From a checkpoint of a small sound classifier: arch vit.
Rows from block 4 of a small sound classifier, named by matrix and row number. Rows with one number belong to one neuron. Each number is 128 + 32 x the weight over its row's rms, rounded and kept within 0 to 255. All counts start at 0. Numbers have three digits each.
After each neuron's rows are labels from the 100 clips, of 14976, where the neuron reaches its highest value: "responds to" is what is common among them. Only what is clearly more common there than usual is listed. The data: short read English sentences (LibriTTS-R). In brackets: how many of the 100.
# fc1: MLP up (model.blocks.4.mlp.fc1.weight, 384x192), inputs 96-191
# fc2: MLP down (model.blocks.4.mlp.fc2.weight, 192x384, transposed), outputs 96-191

fc1.251:118097168142129130134104106197147097113193096097112133137111103092128110152122137166150194124127162126073117181141164160105155091121112100108142087139106118108181144138158069140114100092114176129138191140134131133122119149083090097191106115092176153096141095138127173165114093134155132163
fc2.251:200112083121153193101130152091166144119069153167172122120138084174106112148113135138047103117157135094154155116033123122122087149126143129095098154155133132158107119098156131121129101160099123115162088121143112116083124138076137160058134128209133177115155150132109158151113094115068128112
responds to: voice: male (95)

fc1.64:117106098120144107125080171098155192100159077181156149137151113142107169197127148120117102135080121147120154119093133082155126143127082136132135119143126106150091103129114132150106148127106079205144105137090136074135149129127103112124157179077134128105053109082135117141096109134159211118
fc2.64:123109150112077113126129123110056094187144158047126141095146153193125108035099157078123100146138120120162166154135132121089160091174190126084054090205057165143163115151082132135167115142172147092097130125144111132109165138097116190162158069134113138114158102145162143132150118177117126137
responds to: voice: male (85)

fc1.132:086099130059145093142094140180147125136151130134156083132177109129145108088094146171178163095141122127144099207190143088133108091081149092112142110136117145155093188087128060101155144121146151126070105162098156099123117127195195071117081108069135126081106137140082108105138130153129134120
fc2.132:121130137172058123121085154070129114135099139145141106147064182114134089097098145035096085099114129116124185048110141116138062116169111143103200134118174064118107166201137141153118157155146148128189087179093104133108165140094080121158172129181147162112147136161156151113122125129112095181
responds to: voice: female (99)

fc1.19:135102069150097140075116134116081128119109201127109123109137175151160090127135128133128114152132192166100131120081151108142101181110129102111183164109182158138134126121124104137114220153170125133111083106142191125178201143133152165161160146109016077187089106135152080144100047168178103091
fc2.19:185130212090195074053118086161172096122115125140146049159072125149132102156100111125145102131166079151161141138124100133184099128138152144097158146080079081170109107151044106099121070107096105102113205120106107122070124136147154111104102120137137112088131194121170104134145190085067135151
responds to: voice: female (99)

fc1.298:089131190136136154104112136110091099153158148151150131178101098150114104153113135110138140070147209150084114102166098176115105125135073121131137141111104186073105168095109090187151122181088040084187180150072106093123141119125129134100180152098122151132097140156120177146083099122141114099
fc2.298:122127128141203150206128095093126133085116121141145092108160112166134164080073107125138134154127155135113122120083161086121093120128143116160092086143136136169131107121152155078117128169116220171123120070146158164099091163130121053148070106190127096114109134124138126128142173100117118154
responds to: voice: male (98)

fc1.97:099192141137159085122112159123078176201097126091151086075166099164142141150057117173109161120105154114124172163087073046099133153085124114114099121122051167134126097122119139103091088093169166126184156105187094156101098112163132091081092144127191121092085161178141212118223127075125163115
fc2.97:178096111168177150127160132189134106099113138165118138123181132113132113156162171061148067125076097088162107168179141161173127077156141135157150125146171090083104095152118102084120127153143101147079107131104152150105129130117161105212142154121123136117127098102116110105070165151195095134
responds to: voice: male (87)

fc1.36:137113092114156115132116107164135154103131116119089172236159150119137162098088150085117156138176109131164101118077092174061101125132104109137200141140108149101105100102130136137098126094138123168100148121108096114129106154122191160137110165111133107145148157186161107210119174133058131168
fc2.36:102120091099075120137132148127112179119119134156102192080123102099127081126114107161134156070167143124150132149176086078150092089169136126196147102126156077140137143111129129178069154135127130153121145127158153104153130133098030186151093125089143106157137160138109179170112103170077104091
responds to: voice: female (97)

fc1.308:151130116110103114093167124153142096141087139096063116127139104113138130060129162163158190131183106092107148190074163153164173110099123115101151085115127128149094159127197131202116123120129057125123140112099065115119137135177200127162143140111162127147027098138155160135146185182083097119
fc2.308:153111092175150161101162110157130119170155105156154121133109119120090159177182091088131104104071152146135085152117080113109036133087130194144161120194116108078153153135115099129151100107144164116129088151148157182096145131145136126119157073122093117118173097135118124119151096100149170152
responds to: voice: female (94)

fc1.129:170115200105139160163103154136143145125154133109138199113080195104133158132114172110081100163160120162084075051080192062066090139131127149097119155153178120181159169158163132117156095114146128147134085127086108125087099115135178108144160111093127149115091145137108154113144112185111057195
fc2.129:082144096098119115079124087117096106105132114130065084122161070204116145152108122101117093168136105128139197139102110163092140118146108126067141068098103118162151117180106130121069123143134169141133162128171172190195111120132127115158103125105108166086112064115138129113154143150081171106
responds to: voice: male (98)

fc1.328:149139127151130115133111121130147113105172084104180133130135117136171163164107106114122067123113148114125132081195127096176097140146125163090104110063102132128149122110101092167079095129151155100135106132129139113073183118134101153061139091101145145142139100177094144097110091041131144157
fc2.328:072129139097086110141076088158151159170047204088139124146163097172111094145131152186057115090120139176145130210119079124103191110094096180127095142199149130120084165117107165157156123082085147105156164099147142129161122148100132117144181132147204095163099131102092131134208145122160075139
responds to: voice: female (85)

fc1.17:167133125098115150167130101146163096149157146122119134117105065105088106110093103117139166115147160143139164141132079133119099146140172132131139089099110133080176098099134082149095137096070125122160127112142124160182124137141146149135161181203125118129110064095168083141132116139090083097
fc2.17:084154076132140115163104152166019135140131132144182154176103194112140151094107146167125155136120186167183154123126102112122179118096115093077129111164101163154058152182099122180132123176109095151161141142141115125095085130108117100111114076165105136140114137121086181074075085137167156133
responds to: voice: male (98)

fc1.71:188156128078138084049104110117136124096103111127134186130116172133132218167163165141107111139113116126140105159113151109129137137137119101124176123097075118099085112184143145131132115106153057143066069185119118151091186127145204118129095134133125147106086108221099150143160171148137118099
fc2.71:114093088134070202167088115130113152162135102138155142109164147111145081128137127123072174110103117181148138179129111152060090125153168152107154058182179099116155099113107150205186147151113145106190168065097109123124110121143089124128137143072130086123145088094110105075125097138178144190
responds to: voice: female (98)

fc1.254:214144114134159082070061110163136079121100135152073101110162194145110166126104056148088116127183160168119119159176131180095159118131161109135103132124088161143157111105077123163143099188090179180191178068141092161141157111140069065151136150141125140153181130115175097110130056152141134110
fc2.254:153146145141124127157143091126139180126129147098100126089069116100202147205165109095139097152076134126098083189116128121150093141125157131166115138087151131089073169112178158152104104130146087141112103167066125117067127157108140085124073167149110130104134112142123127157085155118085152064
responds to: voice: female (93)

fc1.260:163094146015110109151145168125068159120180132143074151103137165167089096117129127109218127184095167116084145157149116138053117175126139176107083095110156120163118157152142151100107127056130153088148148100081155153089139159141183156113123145125138111130144113127166131134018117157053122131
fc2.260:094117152191150140093149112137148083082098098142140156128127151086175100090151137077047205074131105117193132084080130143160067120148139134080159139173179151121085136066119107108130170137171177108159113100127123111107187123085149097082095218141081133117198112108130071114149152120126134104
responds to: voice: female (94)

fc1.225:075096121133102137112127126115112185097179165148127091091095054177098108165141093105202139123172161142170166117167131125100164149136193077114145084171124156157174207106170162124150155118105184178127124148092173078153127149089137158114138124178080148109117110076106121089115124077104173133
fc2.225:085137170107153110164101070125160077141154145162113154115146143135189103104165121103124122100098040132117082080132147163156141171142097127139081142145108151137121096127100116114152085131161102158115056113095114130128166114161162110134142112164171138106129153142127120190059073168138100115
responds to: voice: female (96)

fc1.289:130184093104113119139112145139118111140133231114082084157163125134083048205137111114141178139154083126075119145100110156137083138128106081101202124115156111098131109156148133128173190089158133064140106089136131157115137113101121097108137080120182051109179121150120116124135118093119102094
fc2.289:133127153137136067057148065092153079113100097091137108150108127039173162066126155135071125133223130159173124053127155121153127149147136069105097114108135132117111126155127120092133125196069132146160116132092121156130128146166138196118174133132118115149089117123127118102149217129114126120
responds to: voice: female (92)

fc1.55:190098154148112141086137160169118101082179122089114189131138194149114140193120172147100185121114089171176100099157169210100117092121157118118102124126149111110154082161144146077161077133134114163155084101140161185159143146067082110151080120106109128169132158139161148167150086153150152132
fc2.55:076193136117179097092122147105152145164077093110124111169132074029099142180205144142111153060144142036113134151107116081138110110188150109130181056147063133119135132128114153148116113152101137151127167099095171207089057114104141115106103129106149138086131100130117140121110083181068111143
responds to: voice: male (97)

fc1.192:188166107120076110102074103111177141150138147168098139088183138166099123136150144127154124196085137151147130107118126165091133109163177155117119105158158141122131132120068149089153148123149096083106118066135105140122082144195143068133128115118117075141150123156110124183163115124093097086
fc2.192:125101110147151093099147130096087120103115134104133166208170127140158161044092128139176113139127093152102129118075138090212143155147137147157057158106157113070092145151127070156127107113140144173142209203060128112110107162135081138143144074062154157091054133100149139178128168123162164158
responds to: voice: female (95)

fc1.367:152090173149156108078173139118131123118124131137131087104093105134114134101067081142122102196113147119108134121118163133100166127172131127145089097131119101151104102167123158100170125163140161123138139159150138017060116155075122103155102178089069131154116150097178210129142127141101099142
fc2.367:144235098099135178107137117093124104155101094132109132137114143117089118084135128117110095086081120139090120120114135142168151140159127113124193120123136158110146125144130125151127046113174126101112083123120131212144089134163125121117129167108132164031132085137057075172118220095144114116
responds to: voice: male (99)

fc1.2:147063121101173143171082105093166146143115096172126118071140127120030152098144141191136095127166156094166177112157125183113114186088066107121115050196105151137087102121115146069125077131087102157207128111122106164154156131119171119124165139115062171143128117120137107125164143135119150167
fc2.2:128106125139058151142129217108181100129155117142165117148114118206186159088129138134134120096126140147169138168115160102199158127157115138130186127087124132160133122118169077132132141132167127078019120090149140098067108119093117106173116145208150181101105134128092092076030109129164103087
responds to: voice: male (96)

fc1.86:128104162103055143124143100134116146055151142128101137177150132142098084112147148164151166140098142101146176139134089130123164165142200167208151090110125122132134127095099136122166168134179134110174080184159115112049107148136142150100111174148077113127096180063152146146154094092123147130
fc2.86:127111133117190163123112121173099061156162094137168158125107181183120169110137114064122144130187154168152160080129105158189123195084105099080145149105158087154115166130112133162094136138116145151178162096060145099126156159120199106099096128130144157179186079128111135124084145162105131143
responds to: voice: female (93)

fc1.0:077103079089168110212165127134152121114096172132145137171177130137113128203152078122123198098113116118136143121149103097129131158147160134155178151152056091163209133191100153115141110145193143108124127160096156120108117112064143119084065133148084135145204137163132131111129196113173193118
fc2.0:140115164115126107151112084105156137161186115100126149079104157064105128050131177179169115156125128170192108107142146173108113139150124172110095125095172121104050147086122104138090176111079125187102140136105116182128121091176174127098167141123113150126094148144092140188129138125133103135
responds to: voice: male (97)

fc1.59:120079086120167055189111095067114145095158137100130125101182154108160102127159120159153100151125123132160109125118095159102099126150153100043101107138094160164154151161199172093172131076177141120137125160081170153118117161103080138136044088128154119124096139086086177113118094143159115156
fc2.59:110139136101126151138122164132120133131118129110114120114084082120153126127154137062158121078188138133186123132165114118170086120105116126182144174148119118086158055093076037115101136151161126169133091128145086117139125143161183099098236177162135123077159116151088097083089106136105160109
responds to: voice: female (88)

fc1.168:116126160066144166146123198153157139077108149095206128137176135157147081116110114088167116094128171149085142144215177125066098121152156130165111173123139185103109135056158165187108172097133087139072097137079126075119161117125165093129058156116127133045156149097215112127140132132138098119
fc2.168:147139040174078142114130094140042115123166116153102112106083180113133158112142121126155122142146130120175129125080072134146074128121129085144105126153131053146106088120128037098138108121138083169153116135151102134157160172152138103110141160161106095200079119163122044133089127147136158166
responds to: voice: female (100)

fc1.187:097185141090093168163135174129108119104135099105136174106086140112151157208148115094142123171124091129148170131082175141076093146161125118110106156088060166088123138098103126128187052093171127116154151098074123122151113136180085144121074143137150114137142153123099139212095167158193103128
fc2.187:136123141136176135128081114122104114134184152132103100078123092093097169119163129133179201159154120043170058083103108085214173118142177200159136049088154105198160124135099125126123150103146117132138113117134126171142111099125118095127109165107136151104070127188118112095133101175124122135
responds to: voice: male (97)

fc1.92:088147093122160089076145171132135131161138155123143144108106108097118130124061149095110076119084129129128133099175122134131169038125081141164154143159089120219106170079069102132125107065154180137102148150108162130123164022171182172136162132155087131094138125108157106098114164133094151113
fc2.92:100173128128145073108153066149133169121127162134157132112135132130113145116159136172165172127146134114143138162108100097172192168090134086126136121098158127061117118091156155087125118102117137108114099164087099130110124175112052146055116130093158114190080118106165155121128162145189064143
responds to: voice: male (91)

fc1.325:160110145130140060149182139116118091180140125134141182093130077170151132171131119125141123094116126153096075209155139135135124112127092157101122161082071092158090075089063167156112138061192098089123084082128159137151070077145118128085157142082144125107110090149143139160136133140092068157
fc2.325:080231103130096156105068142140149156121115146135122171126140155079130126120156058105107057128115101042158125101185080149134089092068095129092159123122109101126172147105124115182119211132114091115124176157096156141140138171149079097157116123115109169151169093104141159067118110113097100139
responds to: voice: female (97)

fc1.343:167130113100124145108154113096113102088076187165087201110134136111118129122196109132157120061177180111103111148099117138145067152154117150176144101078116112191196123129154076145092147159130129171116113121165189079089184117132149124137100122092109140144174051162187091136095103132153171135
fc2.343:130132123088112122165157100136131200124146142119127080106119172117122151205071133124080109111169144141134136124155147087117162119098128085079135104118145117105061125144149150090174172104079064115129113144165106145136162141126117110147139142102130112139110157142139110129106117104131221157
responds to: voice: female (95)

fc1.211:111140165086155151136107116101127144163121147188136147120136095128125112179101095147164149138047104141095153141085103142080195127138051144136083155158131115162135155121109133112087099121144178117100116085144111151161176106095140158115140081083137099118158114146104109133064097091168122171
fc2.211:065137143223086107124140135141109063171109121133125083140089162110087143120118150145124082094117132140132103092125137112143124134193129127150173110055110130111110129139139183149184130103135109132089114107115121161132166190219078063140122145116101181138109179103153117097092159170077126151
responds to: voice: male (96)

fc1.244:128139188169119158148168122163120105154150087178177068102103123138002168094099102034112139166095069138132157143152121114127103138173109184078126188141113128123154075102113142112080125116158138146081126135146188164113129137106194138066120130102145124126116186096136118065118123158175071204
fc2.244:145088114118108113077155186165114125180165122030134134141107153204158132127186134088152150150058163115090132139073096168077117090116182173081163061126095098068099127114123106179113136099099207071148110157141090187106136142120143065093125172155097173108152130124151104140104048121126122096
responds to: voice: male (100)

fc1.120:139163124083141076149121189130182187094181117131098154125109107182152121127146157116064107104126078158139108077115104089195141100081185104132152120135098098115139170114090161115082093152130213115149096208201088077131110080143143138075152149112131164146111118176126123124092127143095126132
fc2.120:147115107127143155113139157127126083125153112082133097128160126164115072126117090103141089135164154152096156176165135163103152193161141110167106115109134175125133131178180083157209147116111073167107125102119127139149153153135162169165146093140120089051138052083162185149173147071189103077
responds to: voice: female (100)

fc1.165:140188094126118105131157112130124162095101137214154107109176138152143079117130198107093153125082146127069151116083094119079142081133164159176174108153195131116138101140112127132118146064113119133100129143091140137169094116180110162184116145130127148096124137133151060146160159220115159073
fc2.165:090106122100077145065121121119114079158116164085126168078150125084145149195115111086102123106119152149183142125130118117218101111166123141114153111094091137135166115102167121112097084090105100146107124137201111167137177129145121086090179106117084099210110140135154194136131129128145156117
responds to: voice: female (83)

fc1.214:163153112171131118171135171149108184105083110095105168128146083167064112086140110152173084156129146113069128112165167115117188163125093057121089147089077134149123168184168093112108164084195100150145142087101141086103148111120131128107102123066140141112112148115126102072113143150081114112
fc2.214:091107154108146130131140121075117144136117119144140127142114083180135149146148129149165106112148117184092172111127146153111112127119179126036085139186159167125131110090074170133187105141124088083166143130128103150151116120078105153197149144117126194113125153179107105124114118151116122121
responds to: voice: male (98)

fc1.309:136110127177121109198126141159122130197109154194162152117080113117169084112156101121098154102103154142115115135136060142148093127189146134140144122142123109098116148129166116122136131136149135114093125096162113130051094140118101106202127060135107109107112155109193124103078109146132087063
fc2.309:152094129117125177161167138122109112107124100107150147133125133064046096168084068121169165133129135058140125148077121120120119114094084141104147089134169132121161143159123115101119113086132154102122158113110205142177130124113163119059112155144150161087090105120055141076190113191083187119
responds to: voice: male (84)

fc1.50:133081109184169117075141145147120152131169123143138099107118138140117095079120173118125115130113165116110119163110073099088116101177108087181086163162116105122149142162134091089183116159155064131123128140171106102152106176140185113100129086173174158116140124119130167069132125162192134070
fc2.50:155141112170151172165088165124134130158137148094143144155116118105129079123075163134133091130139182110124153135105147089128089159042083084099128156179162099108118159110152110102048119143092184088102172134079118139149164102112039136128074083161103140137081149107106127223171112152171109170
responds to: voice: female (98)

fc1.314:095205124144169048092151200169087149105071146132141098126140152131121080065118102069175192091211169124117131127215098145149111123091068093097174154123108060105129122104125151045110118100087099086162144119088112129100130124118113095103169113094190079156119114133095153087142134115108079136
fc2.314:130145126143146182141071023097152155144136118153151139089135179123125183125063126106057086159112131150114124119069149137093127161163120129133112091089135159170151181172146112149053103186138132144130123126154132169104146110126152153103149136117100154093154165144118136144189141081111173081
responds to: voice: female (89)

fc1.334:172129079119138138126120106138134152137100129155236157120035132110082116136077150082146141170150154116132063092161097167125097125165133129067187099107116125137110099198084167098107115150139118100078080104154095123080129100121110095127170102118176127154065128107147113102133146125185112156
fc2.334:075169132128164129122116093150073096079134121157104140130157167135178143097183145155151093140111098086083189127114111115143150133107160135156118136092090196142137179092162107114155141112175116108190132218119142076241111141147125132152101145125086169106113150152111104171157148142056122129
responds to: voice: male (93)

fc1.277:084104119127107154084119136168076128117149106089180124174055136215126099065103138063145129083177079147155101116073109142174082124146142166149207119142135131147127159134119098124108151171136101133149115118165097085152135123212103111085109204191084126099061108179138128107124086170116137137
fc2.277:180097124122176101143161144147145082195146087154137149118185091122176096118056104153099095134108191093135150172162130139130109126160113129067143128136165117094127114133114170159170168178055076137138193125113079134119083172127139176102112103097143175103146172055125151151107120097095106153
responds to: voice: female (81)

fc1.379:137221202094158094157145173115142131093150097136143123142098072077117120136141137144174138079108123074129151094133092067163157111201114124066142157131106108140101157172081126112123134130098132088110082186089177150099126126128137132115141134171088126060101142142161077087134175175101123163
fc2.379:161117084154130135104037112124093166110127120167117129071178140118118133084058128153161096159090094169125110111139132143125145099081168110167198113090100109200101100068123149151152093131145136171190135124151176106111148100175110152125146130139132160158134063162134117154169131113151147086
responds to: voice: male (89)

fc1.105:142096156146185191206092135124115082149109121091098108148116193112138165090078147145126169085080175158122131099064099080175120167126124131126146061158150154179086098123093110095137157111129107128140143146153131138042150125146137117166177177131162135171129118136162132147129117102107121145
fc2.105:113085166082160123148151142128120162114111131135103134099147140151077133139132128148113175120139160150174167161150116103106113139157119042095120169092179166125171139168182081159135211153075149158121186107103109152094119112157200099018109095136103139127135167178106106106117178186113106117
responds to: voice: male (84)

fc1.147:177123165154114149103135160104136110088112105100090127147143113117112082156114158148172121141127109140141118132145134193153108130134199137160129157136093112112172171110108118094126132125103168140101131149101148116166108173070102095100155165098153061139052104096074191152150096102113114141
fc2.147:168139122108137105126113103166118145153087113124222114146110102071214119110144112110122115154163076069153109093149103118166112159209107160129125105069156116135134140094174126170111112125130111105174169090164065137124112128123140099164125155142085141079154104134112072091120142152096067140
responds to: voice: female (100)

fc1.348:130137151164143157131148170096192144180112167100103084134132158160132115171133134192124150132148160125111119155142144096100148120190161133058164183157176104066151112093147143109070135153122148142090099155100150176168119160183158101111112116095088172105149166100115123173081130120159111124
fc2.348:103063086108075157105078172153163124147148107144130164148088111052118126146141129076159139163144091145168150112117117124136105150063086103107170168089151189108106183136178158147199107122167105118134115113119173180127109129130124189111120168117115113137089154127135144166117172189149115183
responds to: voice: female (100)

fc1.124:100091139093102167144127159075082188147092147165101165085157084088133091091170133159137160147118151139188063111161092184154123121119113159127087123196163077134177139160116123202113140094143116100137090154066152135077098151143119100142225130163116085166202112120138085131138176171176117087
fc2.124:156107110172125144115126077104177136140109092154177104150082067159171144147155106136127072155073100138120202150088166173153072088140098122172156143063162120137081065090161117086150148105083163167145133105205124156137187132093138172133132138080152213140108130145130125097150109149112118118
responds to: voice: female (88)

fc1.288:131125107100087140164163189087166073156060115150151175126115165160077158119113054158144091133143084184127145148116116128121118121137126111093125174128138125169212142162131154138113158131163087164172167089147148140130135097089117055128146094119039113117126106091134127057140131062074116143
fc2.288:128056085115124065161152136083123131083163096106085100113116089186153163169190140179140089136111127120122136117176154115167085180093118096084101151178131125112098159118134114178146094177169128110098118100143116136139107120150132115194134187153144137163121132175115167119130171134157149097
responds to: voice: male (98)

fc1.23:119111153084123132109139135163154143153141127124116145087184113209141173086128154143116150139098142112048088136106149139072177127157124146158084104128137151171196180123150093105151111138068147136138085127158130138103096117168177073135099197112173145131182133144165145082091128204076093102
fc2.23:123172119125145096114151133096135076148097124158087103092122062142143103137118204113079094089142145107147186122102171124127127086141141155083115123170101089066118112139127117133156097062169128126067139140131125157112131097066105124125125075130108183136138125122109187121142087103150107154
responds to: voice: male (91)

fc1.226:132124132047135126145115170139134106131120182161151097126123162138088119120160191131192119100189074169094124155166087126138076131113080087119159110082121179152166079158148186125074100172162113112081107159137082112120129175110133155154125153118155145117135184166178100137109113095108139133
fc2.226:169113116168116129132129033126106103074089091143099119178135114125151104153101070115133104093115147138182126131130150124126111135156157127125089163144119126115108156106163048154116088144136062107157083068116162154178119120163080115103113059122090143176115189112123154149141140158147140142
responds to: voice: female (99)

fc1.241:101112130082136060123116103074053124143065126150117158144096122109143120083151099123152083109131127167159098143143158069150097118187148145141106149145107166142097101143108124156159123096194120139158142148163149176195186106095093116140070054106148128179086098133103092147136099145213147145
fc2.241:147127138105142139114146181126143122085123124168150090064141151137083138135127134143167140161125145121145110120139137075118116097110133163097092110142097120100111107122162102171131128073163122171091124195056123128127129103155113125145152128088152132111155180128159122114136090100132118068
responds to: voice: male (98)

fc1.28:119149117175095178102164096054126094171078125124127077101147129138141155194165162102120162135159140127136079129110122156222123161134128201127125140132195104153108123139151159165153103137094133134118160143197155124162121171178058067089130102133122074061098101185124146146135129066096161124
fc2.28:085142133125131088098137116112208135156122143142119136145155126104109116175190125180114145078175114091050103104165119131121165138104158114149103106132130082115162136120200095103138180154095142112121133127094121167086109092068175181115148169154112110127131153140078122126128098156139155158
responds to: voice: female (87)

fc1.153:082147113102142131135133176189135100119079161156058088147196137133166082113157146119139129066025144134104173169170132087140167139202087158146120178091100126169154209113190104131115131104111149117163099170125101106116137170116097084060110090112058141046139135166138102057132149136195085105
fc2.153:207068047158129173144087122130102088139156111134179131108101099139134091086127155130127086156147125062119122166089109201107100109135155120126235131108156096144127085096126172171086100162148136116049093113094192138110131097129140155189123146133139099135113142112109180114089163148120172180
responds to: voice: female (100)

fc1.108:107107117147098100079105092149113163093108135143082173180134049137080124147147096118161160140136146139168143113133150137156098113075163078083137129138119096147107123087154133170132136139119123081117145143095144132116121124163118127171127107134073123122112153229085137062084167085092122155
fc2.108:107151104124096119138129108191141110132143149167141103082122136156112123100144131161107151127094077134051132075111126158131147108138124200142125090172165172149119152142124117154191122143097177194147146139121134120067156103201130201076159087073185160116123094114148084122177175132114070112
responds to: voice: female (97)

fc1.45:147104114124087111079064139136117147166131145158073129085162108122118151115175116127147052129151116130093134184146162138088099111114102149124127149048130129154091109170156025101108148184154138165151117189110108146116116124150063106106137125090169087131161118185158141082091154101119146097
fc2.45:174134129197101154133167104102108107161113115135131093218097121117152124159159118141134097138126155126098120147154125112118149125122117130113095183125182167096122103086131208099121099108077106102116095059122144101128086143158128156145164147132181092154136058110076138079113080114132180178
responds to: voice: female (91)

fc1.78:148163156169154126113116110143097153079135141138106164077140127127068098130152114126150128176127138093122120131150145164127077104162124145040107070157135126120139135142115081062137151040125127145082146133198061156136178108152131168113096141132122157116106157142167145122160108122122180131
fc2.78:138049128110116105146096166146118104136165139159073100183150093122142166141135128181052162120110106181086158101165124152124165131187105128182177125139149129135148124172080142148153122181107109119098170107077145125176134144108093180178103072123140120131145151103092116158118124085165111155
responds to: voice: male (100)

fc1.104:103162154099108176172122112105093137142088147181164077119099121110140122119110114097158181147124140094176102205129115162153107100141160127141087156062052105108182144118136101169070163059168148152121105110131164139142184146156071111171123112101164103152112160126180137124071073155087139207
fc2.104:180153061162122122093130123180134136160144065164139173129131155132077140111111135096076084145151133129079130079094140109139110103070155174115088123098198165185064100145152149164107139125124129110151117123095139076138149090138168173144177108188189121144103150125119108099116130140093078112
responds to: voice: female (96)

fc1.213:192115104112151163133117133119198121189137121076113087121096043098127127133108113125129162096099150046131156143112074116175189074145075116171116090159143105088131148110191102110086072167097119102099085128142136162113079148138137143091128128083103178150171094110141111130137136119163121176
fc2.213:121094083164120167140102159134138182163157099169122116135193129137144131149159153173099116141083145185109128133129157071110145098121094109188143140086104083116116095101132105192133149121127146113101123151128188136134154166125169130155136115163101115094119170070099139086081180124182170143
responds to: voice: male (84)

fc1.371:120136139068084163220150207147130137086109114184203139099127100136137141071119019110131147129131112133113116157124140129082147171110139133127054082105085147109126157117118158145084129098167149092122148110145076074133147144213106126130082120100111124100151101148125136181134127081120122089
fc2.371:062148131143175080084145091107142157185153129169145117150171206149122095131114065069153135089128122128102128149138221155128080076077113131090196110135139145162120134139155165176132101165131152151156087132105151154124126116089114066082149158173140154170116109133114099119142138126115133206
responds to: voice: male (73)

fc1.375:153069135107129095091057164161086145139144105109036188140119123124110100115168080156154175124062131172078114145107154133179080132137070142161122101101119162141134142122128133121114147092166130120152111123083068119132146165209166149165153105134111083116115108098112168162144091161147129060
fc2.375:174117126070097105139213079171127111110069107098183068154151092145101122116097161122095067114190092133123130125072117065090113081105155158111148153132167113132104105119141132086127117160070170154128114168168159156126136094095071123128119180144125094103183130111199129139148125124120067185
responds to: voice: female (98)

fc1.252:175099125127144050096105150145079122103122138077157134077116059149108092124150133146126143147110120132172130166174158109076120119179189152142093123185171147125092146209098113147099165159096153170181154167150076126056189097183148149113116094167119191065131129116135136125107134077164169123
fc2.252:144080161187153149098101156113209130153082144176155153168114125163178126093125128105116128104153132090151121140165152161087123127088105074073149135133096088083117163093187129131206143141131087145105118102095122145128123160114166131065134159156108083146127043073133158178099149169114108099
responds to: voice: female (100)

fc1.301:137129125103129103170112145079156137100093096189108120119140128127086147162123132158122167158170149161109105086160080080077136176097141114207136142146126107100098125120131144071104070156078122099096177133085107158106088052096074111126096131185135124175100208162061109119139146123097124096
fc2.301:135192142148142103137106130130106098094119135113154133125121132112141130103172094085200128145133150130073152093028178111169110097105092126100126082174140153139152164139114123189185118173165128145116086127184119099166171118073133157155147094122109154077111162103092102122167165117138133114
responds to: voice: male (91)