Rows from block 4 of a small sound classifier, named by matrix and row number. Rows with one number belong to one neuron. Each number is 500 + 25 x the weight over its row's rms, rounded and kept within 0 to 999. All counts start at 0. Numbers have three digits each. After the name is the row's rms in percent of the matrix's.
Before each neuron's rows are labels from the 100 clips, of 14976, where the neuron reaches its highest value: "top examples" is what is common among them; "band" is the frequency band that holds the peak. Only what is clearly more common there than usual is listed. The data: short read English sentences (LibriTTS-R). In brackets: how many of the 100.
# fc1: MLP up (model.blocks.4.mlp.fc1.weight, 384x192), inputs 0-95
# fc2: MLP down (model.blocks.4.mlp.fc2.weight, 192x384, transposed), outputs 0-95

top examples: voice: male (85)
band: 4000 to 8000 Hz (50)
fc1.6 090:485444529512496492455505460498475522516478519514490475482538490507502506518492535500517505507454560518491526523505473517508533505474473510526486447497476503513518504503488524492493508547482505502521522530513511544487519487523512528528524493488484480483508503520477497513479530527511510568
fc2.6 094:454502533466497532531452514517492507446484483435500504501488531510513482476493468489461471522502446487501471474554511529528471514479517507493475542557509509480517526506508485508522512431493444533482525502488503477498517496510495491487467484483518530504449433495526531516554547514496458457

top examples: voice: male (98)
band: 4000 to 8000 Hz (51)
fc1.218 105:491501490536494487514431458489511461509503505496480520476519505515467472459504492482446465498515494513500499457546497514506545500508504474503517502539554516483489517495518489493501502523464457504545512510528497489468517519484490520510555520511484539500533519525480503463470484456511494504
fc2.218 104:487541511507489475535500536476486508497490513480435494505497447458495533498500491475459479495503501516453475515479482516527488468532498553545511552495502517476507507493496560482520490510520493493475542474474481501477434508515550460540519510475541478518456508474486535489530513533514504501

top examples: voice: female (87)
band: 4000 to 8000 Hz (51)
fc1.296 107:545499494508513525525478454548478504506503497489442528473472472526511521508559478502477547528495511488465493473502478539551515490495480507505480516492479481506490479476501526515517451505499532526472540519539563530491473490496510462551528467480528544524526456492522501519462500488501495492
fc2.296 113:492495500481470537488496499467500532503505494512500529546536513472549516535461493471474515529514497479526489525493494536464463524482493478499488474456503498501489551513563540494514547485558475498504478517471456466501544548506540502466499511510512449504506462539526507444495498514470521510

top examples: voice: female (100)
band: 4000 to 8000 Hz (51)
fc1.252 092:513496523498430501480523464535519485504493514494477546474470492499504471516478462474467499536490479479442523526439493503476531520498498502506515472529510436519453486478507531505504493511493491510508511518525515501484501533480507459476527525490525481496500505543516485490493477501516504507
fc2.252 091:511547502496527500516479516485476496517466538509532495485548509499490493472506519538461551502488500496516434496504531496516520500481545514527500481473456508462532517511496455522541482523474469488490476464482499476467448484466456530500472505490477496492500537487512518515507538512547501498

top examples: voice: male (97)
band: 4000 to 8000 Hz (51)
fc1.49 095:458486525469520500457531491482471491516486474493496548512511514521492455499503491491516493508550493520466507523499485461537494532507493528485513526551500490495523502501470487453522503505497515528516493545507528476533491524501510558486495510551450571516473491498516489484474571496506513507
fc2.49 094:530511518514480510497486493503525495497467502470486460470521465494553494502531512492516509476517478500535505497496502520430520495549502461501465481495485519517495488479512488529526477496492510490525505532497503499460503531491508468488531507522550497510486520551484491519546541491497462484

top examples: voice: male (97)
band: 4000 to 8000 Hz (70)
fc1.200 104:472478454467454537513540492469479479518498501490501424483500489494491467491420505497551537533519493487528536479520456534515469495498504495485509516526476470448503517513508470549511507520544464478487514519485480453523519513487497566491458558512502495520509516499501469523479521503526515551
fc2.200 109:523471473573480487471500504465543530531483492550505513510478493474497528511489507505479428461439507507496499529487497493497472506455508480508530514518507487499522479498460536494510531500468483531510489466513491480491516487495520498453483541523479535485482504523496533513495490526557462534

top examples: voice: female (81)
band: 4000 to 8000 Hz (62)
fc1.277 115:471496533514463493514531524496516510502504478501482548459487506500504523514516520483456457516491510508563509494477492525476449510506535441520483498546546486461471494513532514506522484485512486507517485466479495544507456522511487484500487523508512495489498485515502477517513529495510525486
fc2.277 103:526512428487516496518530520495501496476507500554530447491526527526461531503457484504476560470497524535442458524503510478510526513470468520507508492499521528525492510475478471494507474516482512502498519531497504493478471485502479507484477483472528502553510524484500489460501459485499509478

top examples: voice: female (95)
band: 4000 to 8000 Hz (58)
fc1.159 108:494500496538464490448464498491525500472523460480475490483533490514471494551523494482504462474501527557502503459488538492515459504508454502495488446478502526523503529488491487496509552520499522481482523456530536535478512530484496529478533493483486462531462499515525485510534512486475515448
fc2.159 115:486488546490539505497507509525486491481483543526496552490464458508493501473487522533505495526521494473488505480524477513456565497471532493495513478478489519498506493527529472516497511502506509521549494499497492484502463478531511496498495485504472528481530489450457482471509521518506535523